From a checkpoint of a small multi-label image tagger.
Data: trained on telescope images of galaxies (Galaxy Zoo DECaLS), 44167 training examples, 58.5 epochs.
Rows from block 3 of a small multi-label image tagger, named by matrix and row number. Rows with one number within an expert belong to one neuron, the router's apart. Each number is 128 + 24 x the weight over its row's rms, rounded and kept within 0 to 255. All counts start at 0. Numbers have three digits each.
Before each expert's rows are labels from the 100 images, of 14976, where the router gives the expert most weight on average: "top examples" is what is common among them. Only what is clearly more common there than usual is listed. The data: telescope images of galaxies (Galaxy Zoo DECaLS). In brackets: how many of the 100.
# router: slot weights (model.blocks.3.mlp.router.weight, 16x192), inputs 0-95
# gate: expert gate (model.blocks.3.mlp.gate, 8x96x192), inputs 0-95
# up: expert up (model.blocks.3.mlp.up, 8x96x192), inputs 0-95
# down: expert down (model.blocks.3.mlp.down, 8x192x96, transposed), outputs 0-95

# expert 7
top examples: shape: featured or disk (62); edge-on disk: no (50)
router.14:150127121120112132158153136145079100128160148091121151180161162081126158105172154132130140115164096122112160122106100103146118153094164101106153085135089084110104121099101147125144131102106109089158160129143109145158131129167116149111126108135124134154135121123137165071152137121130157137
router.15:147129117118111134160153132144082100131159156093127149179159167086124158115172155134130133119168100121111158125105101104143117152096161100102151088131088086108102115100107151120138127101103110087159155134138111139160128133165116147114123111135121124158146119125138166071150135121131158142
gate.14:088087088144118106128134154171105130128161128122140101116140129145191141122121129078150127173124120157141110136100075107113157144135128136133106146147130113145133143087117148189104150101171137099103149117149140148148106121133099121099136122158091158137136103144113133140129127175131134115
up.14:109145127100098127146082202171126125113137077095135104168152146127147109127128096091107115132083103125138115131136132134114150142111148074122160150161120099144139134105114129113137143123113117118145136135106176118130152118141109125129136099136147165129116156185115124083147124143120126075
down.14:171145158123154087114122121114146135124075141124107137135159170109092091155108124123118144111125109128140099121105161106139100117119122120134134083167105143172080151151114144122150124094096129134118132155154084116163124106158155124112131130190165152127117153082123171090167141131158158083
gate.15:113108106174103125129104168135145103126150123114112123102143100147111077184141129115134134110159127191150122177126149140088128148180113146136137151150098106139160123103129159137133107129171130157132123139119171123161109151125098147102139114167135141147090115133113123119147105143133128125
up.15:110128135081159111142093135116099173121089124174148142098131139138139132106088109122162123161095164139143103096091105102165148095102115142116090148102170160146136118144147095142099152099145122129101153107111120108090096120102168124121120151096156138135130143141166135139094168156158128089
down.15:093105127167134119119098131099142134146140117144131142099133072125159093165131137102118149105140122164127130148128123126115140155173126190165107169133129097132160134112098149158114122149192128169123113127123172125114128150123124153068148133134113145120110130147094086139138123124132090111
gate.16:139127125119148145131124064095098120137104151133139157090079129119076156150134134123179123136135147136109151115111134108154163154133106127132146111103126138180105102141121125149114131110113137107115123149131064133145101132142165173111110144136168097119144157052147143119130168150171145136
up.16:083109148160133121130126138165133153174144108134107135094136113118149152131118093080116165099133090141147095118118076112138110140156180143106106151169139112125200155105090115168092134119158110139102163113104138132126096107158102103105142114108086153134103103130119136161100129109093125139
down.16:129144080124108148139128152151139109114179124145172111125138112132110135134151142147150119139140141152098139110107107125121139152169108133135144157119132087135196124068138148134114128078143102085124163062086170116118102138115116148111101116082121167140132151151145149138104138168153159135
gate.17:109109119097160093125103105118118158153096093177154137084105125142106114168091106131168151137125141172142117112087123098147149125153111186143100161119151148156148112127124103168080115100163125129094151129134120129100090111124167139081138156145142140126112133101130146146099163155158144090
up.17:142130106125124119095119127114134103086128116149145087126110115177132078141119145175147087171116160128132147176147168160090128096140077143159119129113131153131105109167175147101155113152137150137141100137139159116137148134077132112159130153148132097115133149156106089154133106149149114131
down.17:137138169135147105095137118075141137142076092146129144128114127117167102129121124135110141103119107099130158162164155156116091141122126179175115113136096158119081101174117138142148125192144117158139104162161116144114155134143152114125149172172105116081136110111073091169122112112133101123
gate.18:141083096148121148149166100123107109110155149113113131141100133157130168126150145120131119139118130152139148108128121132137151136100112128133169121129108113132094146094170136142132140128113197117102098171192085162151124143126118161107073123155107064114110152095110101133136150131144128162
up.18:103086098164131142135135097187112128151153104113081103124075179180113177137124098095135099165129123142142100119154100163140161127133132122134144104168141126128125171104118113115109124159135174108087095162189114155163097102124115136127119096148118097116100133081101087124125144124105105159
down.18:148112095106072161160139119121115129120170117122162134121097128123128127147168158117104111113124132174129140125112141164128124151162116111126161166119088065134143113126136131142122143104094127129149115171105142145118142163118103138096087109090127152136126150165139101116142143112149146141
gate.19:141107153114135121127117110089126163098106112154118165114138127114122141071104131119164150119118144132124139120114159110161150112078141140101104130088130163125129131145149103180132200115126143153134151120114094121103120133143154148144132148113155136128134111101175134128114147168161123116
up.19:159134169151139119081130067097160089110108127152135121125089109112070070158132147177135144115169135105103155183143200120098102102170101135147127105116110155159119115194151151110148115138114145116144110129133143118155137112122140126148116170140145116096144130126109134143127115145134130153
down.19:144118156118133100132157072119110116118107126121143134113107169105137118107150170099123120121148143118120153133123143123167112135154142137136143098136115152167052114163101148144130120153112160120127087179186091171165133140162141133130127167164106107118120103106105121136145150092116114138

# expert 6
top examples: edge-on disk: no (95); spiral arms: yes (88); spiral winding: tight (55)
router.12:109117117117117158149105121113113192176134086166103164088066140123086161136133076119136099103161118158131116115114106114153105154133158136115148156107140135137170096136125092163079136113145104145116157150121118137115100149135138107124102088081129128119120129084168140142118153114145139169
router.13:105109095124110151161137105132128179153141097179111145079092121129088149134135105093143113118146128171144098108098123105163122150174145152109155169140144131153168115122127088167082135099151116147108161160135138151134078144133126127110093101094131149141089120095158141148116173110151151147
gate.14:110120123157110107108169098144126112099131092171132091130091181137109126103124121142123087154127101123173134141095141103123092095157142133091096122179094140117111124146157137128124161112148134116118137156118162155148097105133083114124172150159113117169120097140090142158107119124136162126
up.14:125088107160133111133158112125126154119140103151153129113149133145129138112112137126099138120165146171142116101112110118153119121168110199161151145137133157131154141097145123162121148105160137137102137143139121171118074138106163128122081136127079127121075100128118130167074163136155145142
down.14:123125107179113078094136106143153138115153084170140112105137142156130116130129115118121101138163125182108119143101120109106107124188099188139122080132116131126157122110166154142127160099149150146114140160098164151127099138096134098132104126135076110110103125120111119188109104142148143171
gate.15:165125169139153110118167118134160099111100165110144132164162129100105122129130169143081175123134105085096144122113139094161164117134124125133125083134117115145081144109118141126134143109098155096131138102103133138122125101152133166103134157146142118135136141132114149095130156146145141101
up.15:140137147162146101093094129113155119118098111132143128131175093120139045162102141151112174108160120150128136178118159123082093120175115182165102157118112128114145139139125158110155099119161098131146143088108153096121165119133139123110139167139141152117127109166113141147087102134111130112
down.15:140113192143146109101095110086160170133097115155121150137164142085130058123114149145090174084163110131117121163129153128119084123144147148126108130105117147102137108149129153139156141125129116170171141112104124111098156153141152103128123139127138119106138103163150148140128120119118104147
gate.16:147100109162117137135164093159126118131159121079149120126099128126112145140160155097101142138127117143095139120117118106154170156177122150149155136158117083147113169091099133151118145097089172096089122148126142202175135118157103166092098115126110148109115092102101128115156162120137156136
up.16:148129107103108140170182099130137141145150127121149150120124105109139167105174148081131141103103114145106141087122128116168134180157147162123179134134099097136132141113105101156106139112100127125114145159149094158109124138169122148112099113120095158140121112085139140141139160087128154138
down.16:159146135103139106159175104131141125124097130136143129153121085130130155106128116118150180130087138128122125088102156098173140122130126131117153139114113121126121166135152088108128137102097138097112154130117072102093143093156138135096112139143154144144146152103159153137083155134106158119
gate.17:148106156152140130136171092148144121139119142105118143138133128098109145118144153112080178111135093112092127105111112084179164134143143119120141106141125107139105152111102121134111148096071160102111138127124110160124120109170121160100112130127134126134131130119123152092126170118120137134
up.17:146129093112093157167171123112125128116147135155129142113094115122092164123185153122152100129119146152111155105123160124153146159137109132106189145114095119160115105118147119157119154117109133137139132165134119143128101145136123161127100110119145129152110148095147130119164158130182154138
down.17:154149094132109137126190149124095100125145135143138109138081086141132168117140131132174107149094118122102165145094146069133145133116106149136143138095118103145092117137128106130109118073120124101130171145126106137130124096141113139106137138136125117134137169090133157137141118132168191115
gate.18:136143156115131134084132072080155143141112097178125147103084116129116100129113121140156122117127123105149179176140192133098096119138134154135097145115112166145130102192127101149134155143122127156157124166136098115148141135132149095149166163128117091108165148088128119174121083105158128121
up.18:112130102110106139206141172145091139143158148126117153128123138116120232102157126112137108124111125135120103065130089127167142156077154103072153104135128111119132127093119120148078143121131119126104144126103129141087085143139106144129120074116130140162116114120165132107142153122127134141
down.18:136117151109107096110071116089129150118115084149161141138109162115114058120126124165114127117146133130114151209134142150079089131144136139167137153097110153125146085158141151144140120141139123139174131141133101147127172158116147083149110139108124134080132121155124115146126116131131116152
gate.19:179126104106125126116141122135136108077158181059154100154174135144123120113138179162132129158127148103076194145146150139119162122095101116152147105096108127093111129132141145105180140131077123106190120104116127123161180126122122136145120131140138099134196074127112124098137102180157135112
up.19:130145125073136151108071133154093127146147148108166118129118156140139097149109118136152105125173115107094143163137103133098109151126155104174106149098147105116135111151111129111130091123150090123148145097138132109149148123124121111136105115106120113088165128142120131137137101135123118137
down.19:093111132120127137130136094125170171120143120169132133118108118127122147113122123120133116129089128157190122112125128123161120109142139151088143141134118156128147138151143087123168144120090143141122137174145151138111124146144141099156128169127088120162125109144142125174091158097121146129

# expert 1
top examples: roundness: round (41)
router.2:181149150167141113105167129128151089082131158101140100174184112100131095125146176150077170115145100107105156137112140097124114116135111145154142100150088110116104148120124160090183133103100108103147134105115109135146127086155110141108130153151155129139138118147099161108125110139137159108
router.3:173125160168155129097174099132129088094137168114152106168159133101124103108147180155091175120162099099100168149108136094132120114155125149154135118142094112106103145130120158101169137102096119097155132106129100143171118087159113139104118164148134095136158112159095159130110124138137157131
gate.14:101086118092144146158102096130099167166104106172143156091080129148074147184110114110153127130137147165151101099101096117172155128148137135098124162103151139161149119115130099165082099126141165131096159147133099146099110149117166139114100119102127135137096155107154114133117183115141123133
up.14:135144139098105157114103117100138134128118124139149120123105130131109127140115129148144099163100138097115154148160153162111124117101124099123101117079137168130119064185142112130130139170101121139173134139105118112119184137106143083209161129108133121115173140108147107134150106132145118132
down.14:144178110082117095111131122096109124138117100134138132102113114136180125114145110127166103148115144126097190156160155152116103132092103119148128127093120138128123092169138115149100145163112096139146122171121142093128158130110154094171142136108117132091170171098157125152113073128157129126
gate.15:133114092132135108152134144108112116100121150126121133130149119169118122147132142150140129142146222169147131121121130147115141090105092128139161125108111144147130125124184152122134128118156157132112110126175112077137072166062158167127076139146159102148115174132131112115094123173171136142
up.15:104116118112112162142126100161112147166125114123101135105096126101139171127149118091131110132096115122123110102148105144164166183146151105105117121159160113135107134096072096155106113154122143145111124163121137187113146120147120135130147076117119156128105125093126111098202159077107109121
down.15:141101149146160092138187141081112134112119152124108155128144086114162104109150150157112162110134145134137133144141111131155144114093111153158142154153126149129148159130121138159142133149138187142089083157161106136146111136114168164130113134131113111100083137126110090116125131101123102116
gate.16:132115104124066178143113160167137131113170149123178121119132090136150112169165154095120130121094128145124128110115124131134149159189139125120158174118115091148135127098128146138119144127121138124135145114086163125104163129135093150110120134095147159157135134179136127127140149126113131112
up.16:140180146117127143118115180127206141113121131161192125129128139129124101153124134138093126087103124110121131115143132138126091107169145149137136170117140135124150125140163114109125143145123114144131102093108184110078141129122129103152124174084109141123128129171133106180094121089107111100
down.16:125151167162160070097144108118086123166104084102111143107141136115171117169145115112089146103167105110105133157158130132135106123124132149164135062144120110144104155144108170135094139140142136150115107140160130142166126109140128122124130140140101102074106146093086116151113101109109090159
gate.17:128159154112112117100113126142147125135128076134129108142100167120144119128109098144120089141118095098127146144152138151094095119138176068125094120152137134109122120168112120108133140159105106114152119128120172128135178108141111083173161126119102131098164115140113113143140102090086113128
up.17:143163148127119119093121132132150119121133090131136097148106166120134103120114121156110096145130090088106162159157158147087089115139164086144098123148130138102119117169119129105148142155104100117161114112109179133142176103132105080177160131117100127092166104148108112151139092100099116129
down.17:100091112177136202142123143146106157116162166124089118095127099136069168116112132106129115138119129147143086108126105159171171124113146144092126127141156133144138135086123085127140105123130133154109137105114112166136085114118104148117128118107157108170066116124159107121151168126156129127
gate.18:114139138119141113154104174132131161139123130130128172131165096107161142114110104119120168084118115131135095091129106131140115129093189125112130145107135118111228131111130117126122129129147091144128159098108115071061116142149123119123132130086125138155142117156173137134070127136095113122
up.18:137123099104108150139146096129104136126149123143162134117093162132108149124159143101147108141129127142129142113064140063158127160146131135113156149128109109147110128106139108147113161058115144112117159168139134174135119131149132158083104128129110140140120115102132166139137163113164176130
down.18:147094098139121140169133127131169125118144157124129125147188125138129134103140117106118133125136168170115122092114150125142124124172104151106156140073121090094175131108164110133149128101126115136147115129098145080090092169096127164090086111120120123167134133155179135129109162156141133152
gate.19:113136134130098137108128094167130117149153081120120105125071171151134118154127114104124081159116101108143132143151130145109123137170156078135102141179137112136113167152089120119128134158115144115107099164135178175168154103137103093149146112134117138087129105116094099130168118069091119117
up.19:123102105120147121173130146111128135122108161125124160121166096117131162136148127121139161088138171170136104092110103125155155134098097157112180100092116136154139107085167139148115111114149146148118133126145081094097089175117158176095092122138125119158099160110153136112105158162147130156
down.19:138131164093107110128129120121144111150119085120148139166098167106164103163159132120098142105132101084127151133141122103114115151151131076163145146146097104154099143132110158131115138133093155096138107154166156138126165137162142136117111122151103142084135085155071125112134145102092115124