Rows from block 5 of a small multi-label image tagger, named by matrix and row number. Rows with one number within an expert belong to one neuron, the router's apart. Each number is 500 + 50 x the weight over its row's rms, rounded and kept within 0 to 999. All counts start at 0. Numbers have three digits each. After the name is the row's rms in percent of the matrix's.
Before each expert's rows are labels from the 100 images, of 14976, where the router gives the expert most weight on average: "strongest on" is what is common among them. Only what is clearly more common there than usual is listed. The data: telescope images of galaxies (Galaxy Zoo DECaLS).
# router: slot weights (model.blocks.5.mlp.router.weight, 16x192), inputs 0-95
# gate: expert gate (model.blocks.5.mlp.gate, 8x96x192), inputs 0-95
# up: expert up (model.blocks.5.mlp.up, 8x96x192), inputs 0-95
# down: expert down (model.blocks.5.mlp.down, 8x192x96, transposed), outputs 0-95

# expert 0
strongest on: shape: featured or disk; edge-on disk: no; spiral arms: yes
router.0 106:508506505439447525559500492454467565544530482519475584490516513388456522506577519491468515412551445498494517498481513465498468544492581425446510508492425430490543457493473483554455541435465435522592591531457518485484492538571474525496508454446515542546527513519589606415550489488545604498
router.1 109:573526528423447527539551438462486561510530461529531527512453505395483511513592555480432509457511432467476558500456536422533470540510552442461568506485420438521466470530491483547495554408401471470587576565516478533471540513590476506502493491460479532529556529496571601450555526460556620491
gate.12 119:458453487484428458508497554528538517387554413523578495445558487501488496541502537556468504521521483567564527490462500449500498422489506463458463421522452488599464470470582609604508593481523574533497562492433565537449502521481441453610567496458492562523445510543505442511502465565532510519
up.12 120:515565534514568598492498471477459493632468577492427497539440508478508523451509443456533487461488486414429497512553483530498466587516522529551544607478566500394574495540405378391498395500463387465526457476530425455557499474533538497411439500479510411476576498473503572511481529424454508506
down.12 113:572499525471434443462565468460604516478533430493545496499507461482520505563571609542439541512483477464438598542549503474538484496553495595543552462542465525462462529540508460552503581495376569480515520549526606602469584499516530469594493560462449548456488420471420418502511491455478527481
gate.13 097:552527593529578431420503531473569496482416503503557518508476417549496469568437492519498576495447509504465493531490487468524512450527493588593467450455568579546535578546492477484450461532493569463429461480456482499503553451466601472507490585475501450390433570463467467557414511479420445459
up.13 093:521563489460473508531570610619510487472512511543502467559421504513453537500516484488483437505425443474504454392412472361578504465512535441465541539605533471504536572441508460424468509420472531414451492529438560562498442424502475487486460429442532548488418563502506532477543555451449503447
down.13 104:531491509507467481524601517572428489463552506433484468521554538497563519435539570471455520514513463448486462432509491430586512426488548439432515427593533465440488624465484502462568564459411595451479507505504518553587503432507468466569494468499495479525429499487506512482533512454404513502
gate.14 094:533453485481475536533517542393600504517489569599547548455467518479397481551542549572465449452576542534519530469501485563478474509578472524483505556439435472544497443489525514547434515521539502625518455566507632475445422582482561574452485479479450501523467510580506474475556489485571486505
up.14 101:507492489468457557537468540392600510533517532566481590417482533457411533517545547526500456406588505526520559441511523531488432545526510516451498530481417478511532425494520490560469531494535458679541513553548595474424446598518531541470539492490497513539485467488530508500538460494568516499
down.14 087:547508458488507460472496558536377466426526526462576461564413516541457497440436574557581477588438517496502526529396502443502601481459469510515487541524542556515407536471506489470543486431469534361437555467501526554560550424492496519549487558543563485509526475522466537438526547522515576406
gate.15 113:519556531488503407513546523580487490456503474424589485596530552509493480582514508484440570498472470487582478509388486407511480462540514470524544447601468485556476569504534526435513488457447535357467510524572501552534496433518495463478499565578456518507487486525431527470449525455416526441
up.15 124:495520562423467522557514475520521564557545443465564559536506570443542562530535525411455550427452416434509520434454463404588481573471573457485541447558439437536423494466458458569452553435455469447512563518626479560447523491594464501488511499536408566530523446494473548474522549448498551475
down.15 120:535589471469512496519547525505431476485464523535532489518513437506507574431496481480548477516452526504439570490477525486509529517409474516518548473449490477593389426535511496515475491449526438451483582462504390467461465485515499507448502531511567505504580539444507556514460488555587572468

# expert 7
strongest on: shape: featured or disk; edge-on disk: no; spiral arms: yes
router.14 083:496472531416462542545519466460502602605511447548550584430455523432467511579557554484413514452547481477466531474467457464639482561567539472511526546480500464544480472511421444626383514468475486513516517576558596586472466544528526560469440482417434560491427468548499516445536628371539525502
router.15 096:492474530370475481598561465511490611556513460504537579480533516443520529532549555450417594457521477451502480432465468465675506502518559424473554542520492464486538561482488427564409542467417511473530523561533574542475476525531527527491405478415418548542454478552535522433494632381470524491
gate.12 092:515436402502381563530516502571565513470606491460464390532556511562451582457501548539498441584501552569444504489549532559435559490494448579504493451405547515360521488437553453481563468537490507517614477452535530521452554514416435481543495468492513500557501461486522442486534423568494477536
up.12 091:531576545491616434470475512452395459501414542501595568487454503470529409567515505459528546459489480438522527515446486444549486537503496438555531552541445476682455491519462583514431506439499488428396514545472465493552465472569576600443487529534513502447533530536468558482493595480563543458
down.12 077:549412486517345516567523534480529501491578477445473505532503497478456448545592530559412517472571490557519499572546504535393427502550530531516546538442419455418568509521481496538530489498473511520599469554524545555550573568508463499539452455460462538507431465532518508477543395426466523531
gate.13 053:417515473464408455538445556601529525520528458477517470552474607521559507520466414462496454516498453500506379499470539503440472499464524431441507486488491463427472507416562560483419516496530494499540532473452473498407572504485387390491527420524470554531541528536545524520550506540420477591
up.13 053:533529498500556530444410428477515497501391536526573465456502513522470419527457508492501433541453605477464530533520549529471536504553448526555473464466561605631403383527490513508519466546499475517515464464455431483497491495476552539503539535546619576453568465461455478508524516548639498464
down.13 044:514528548451577490472444515505460553509509492434518551506435570481457504526413509492490538467471428397572477481481410465584501507420606416465522475607506572581471583497461437485486556479354531461425564444525536541549531467599554496592492568488510531480510443478465523485454590463481501393
gate.14 095:486466434552433504443511510530549473494552474440452403489505474562493547464451502573531476576495542531467532532560538564340520487482447589555430468490544528387530525533512499466560440564541526526532463467574539516513563503438471407567538485510465488473491478459438453545513340520429461530
up.14 082:534550548459540484536472498457440504496440508552567585520467509443499437569547487451474525441487472476551475492421469418646477509537544418452577541493443471631463478498478500520425534431451483456471548551414450498492467490570538591435468529504546515516503538532567564447499663477568569455
down.14 079:483387516497408469570500497457509548516531486490477548508486525456481452519537558543442534459554545513581462567536460600449482512512542487517519589470449538412559500528477476539491483557524551528548397564565509552512521593481507526564449474474459548491427445578491431435527479432447460506
gate.15 122:458491496444482484543541422562521528505507481508511518436589454456462480597567583464443575500505471425520439434498487497556575498542544402410560510613485489525567541423488478522442559493425526472526497503498472526490468492560473582543498451476506562599477520544581507415552569468507528467
up.15 103:495523513483476537504454515382477504530439553524479552516456602460457541400499500522546428454552532478452583545518522506486432536410517488504480483407462525495389334597492490503520458492550418534579522541593520466486515563505554463521508520505516499487566470481514554495557461512555521537
down.15 090:492605541504561424432546458492455483562479451497522519470538452452517481581549548456432553488526386433371544547555449501591487533583549548552509441638536450566415492533425463512441475531458481465502497511527540571555496467555523448467566530521466533446525474433409491499531463444476483445

# expert 1
strongest on: bar: no
router.2 099:553580480493495523451542499476474481525495505558507471513423530401483520486608528563506447496555398431427597549433504402457422537479561477505502529471463463476475445542478492461482487399492426439554578492485525508492535461573488463498524480447473500490563541477539627517558438467517632516
router.3 106:487594574437523474452536530511446525535476494552565483511470578394551510478514492515477489493539407389439522539458429440524432488469628434508447502515552499472488469538479467478442501454504427406522555485464551497542453444548528427516492520400465500480550482540517606509483472449478549481
gate.12 088:464497462409355405593576500520496502474502421507495532422565376506615420476529563476505498540427532526556471482414464528528519468522523445399462530573465508553484535511467521529428482542512536555484534611571553529495535544500485498574558494510442598551420544566560494478572506438447505441
up.12 094:508549528489578453458540450453448425540359498546471471519464557451432381487524553577468480525565486437518497543474545487440457494502463480522467502572477550503388480543479514412512392521532467471508425500542477537550505446513547475486554545573545545509484506548423537466544494444478532462
down.12 094:516564509408453459542445525446546596549455437515574546463560492448566448525542468488434503435496481514418514550539454562509415580414535514597584532469500515557467421537448481566426468528544444538505551530548468550393570585529544406498458461471433609409485488506495469480566464462490448477
gate.13 095:495514455478412508568517537498527491433539525524510498484603459523553518434552555534537446526494553527499506427555508569484462458371494485362515446462454567476511423472583570495528540534521486527539529481501518440414514632467471487665508549474437505611513513537585498575456483534500499587
up.13 104:523494455515452483563481544480531499438535498518506476556501490564473513518520448523503465537469527541534470502385622475474480434454447550375568439405387522468523439481642516465514508472435507526567512555435437414436504561459500492483499571530480398658523583527599510559460485526541531579
down.13 099:569460491492497508584517454483552504497482506491498501599552551510523456487519465497468500470514497526493470450458561443434469559552472507533609541441409443408501508470529541474530506375516433486545470521511465462423496529537504618406418427594489493515525481544487627458484563531529567565
gate.14 118:497497499414591452536515466422454490454414496579582502529550513515520434459443582569571516547562600474489529518499517537485488479451448529569487539429500621428436443515626527484509465496569486473540486419572509451429535567417596486532420559505472460500545430627468474551378545554489474618
up.14 117:519539540502577485461566411554388529565513415500551502522456567462495567467546500493488534451591424454469527482510492444519448530560578486561512537535551460424559541517476457455501456466446468420513546460502528569548518426567495420478472535451424488437553443519424532603392510423363522564
down.14 119:501494509485474470497527528540454496467532512475555466493497521526476487489486559579489516544503508484532479506487445529553510408510535457475465498565580574477566581517507479467537472553453587440454491469512529540594523455449503387640500556430509524514433509525483425510468493454379463439
gate.15 125:512451484467440550559562476421544525456529497564547536464499494488480464523551598524464487476525547512501528461475471486562528513555463522506569592479445493520477478473532497578509577451487539540505447578555612570452481580480554609513427493454487489512465465572473468444543606498610509491
up.15 120:491570491400468490560473590490482572551518524471592583479554545444538588493554520449507484395478499468472538469508464571539463546423557442450514497461473448501495430525429442509492465526449459502561567531546622466449508599560534498569540580468396537593540478492600534485515467434504526409
down.15 122:511574496475497474471495546520448466456514510434518492491509464500554549490510581495558468557429541427445557506615463618569579474382481469491500412549562549581359527526480493497525547611425553430451475484541604527558542480491522534655544551490530492513510476466480422432555486493515463382

# expert 4
strongest on: roundness: round
router.8 089:497436439501433513537530521509454502487580462535502502522423545539418563505496456516532442521552489554556503496397474420477524477613550509422466525468389424483514502508548477536480554390527511511540592561499506475532459535498398521443509454508522456571520564528529514485500476559570603533
router.9 089:516544411461406535571578508507551500499538513564468458519495479478491511473585524501479424479488481539510497474411527452455459568541509512447553541489413424446495479474524477441507478430532413520525549538471533519428518520530432518465504421504532539567480515524542615458578491463502639494
gate.12 108:585491473422490555525628453537535573502514584526518502516488600470460611477533569451454446508503489438458478314567446513592525522562508465464537492525495485455458493431520442484443554487435498504513443580555519599481428509521511526558445402476472484525518420515499508460568573479541525525
up.12 110:595502436452439555549601498503547504426546608532516503502495587484393535507550608500493438494540525527520506381494514526502495514553479460428564510529429468491476465439577527477497566454450503517543472592529547546519430549521469546551447426505526497568514445524536533452584516513584555511
down.12 092:480586508488483443400506474461508455482489482498542499445463401473569454525555580503520506523467487470450642622482513463477490548483480576575476515538482517616387442596454514530523471504481489444484533536541564541548583498522520492555597649511489518446536476462415517516532438464496539424
gate.13 095:544572550452545456385523519491492428496429478466573496576472525499566472455496521488501517506373463397458549513474505380494501537431473497594454461542492516533368508497464515489491498468506502449429469508473527569483554419537536522462553552566443502397506531496405524515540507482518501419
up.13 097:550471432446442592580599520605482506480552520488480465506470508518518655453572491423517420516425478516516500275527498495540522535553535477444560458526480439498470499408512473502475548469461508518505505578497460549490472513511452494539486376479513494539491548455515511503585522502519536538
down.13 108:563498446535475565575568571580501464447589576412480435567528497552530614455542492471514460542441534518460453423580507583572553440475476477456566441478564454440520572412555486438554526520407556436482459461459472475523486443463447520534440440475520435570484535450547452503497512520469491525
gate.14 052:491500515445534497525556449425430519448453464558462576438544521497555597356496503494538509467452557504509556420508463533539476481391493585487532428477490599451412455556528434467553495513563486612523497536567398509507493543508538381611513509518506443495499492425489505567447501480513500573
up.14 047:491553509528483430485424547504496511436453464554516508477525482525545342463459533510430489497503514527512414522472552523460484438458452447493432496492499537608447461501556586502554507516552538602481464496491512487432521534419499464555517566512489511482407650660522484517600487514550454475
down.14 044:502439460520525536503546516495386525461544555553481481496379516488436506477432585495513484544471465468589460483367513363534574493442511497460435559523518550520422508466518456510505536374527520521465535508512396581547441458533452574473539505515560472585480517499485552478525530517589638474
gate.15 092:464515495506491484458455487491502472468542430466605485502549392549628435539488474439549519501413480554574585612423491433469469557537519645542495544517470479562533499580503509531519471439520491436475564483537470487510577501539479477415532674540471529485523478451433518596374471498488532435
up.15 090:572510456463453517490528453523495474442580513385619454585599435585633474506520480422560484550399467558560579520449493485450483572536512567521533482489422440537498501526522530503543528441466481424511562548510394476538584497553452465445503516594478522510616484457453545538462444533509561475
down.15 085:549492540456504479594513506514556483499451553484468513578558525484496522493524467515470549478481531446509415418561493550575539421509481361426559462480490494496476527473547525455506538561429572485528396526505507423451484533483533538523444426525500450544500532584534482391519616504462391508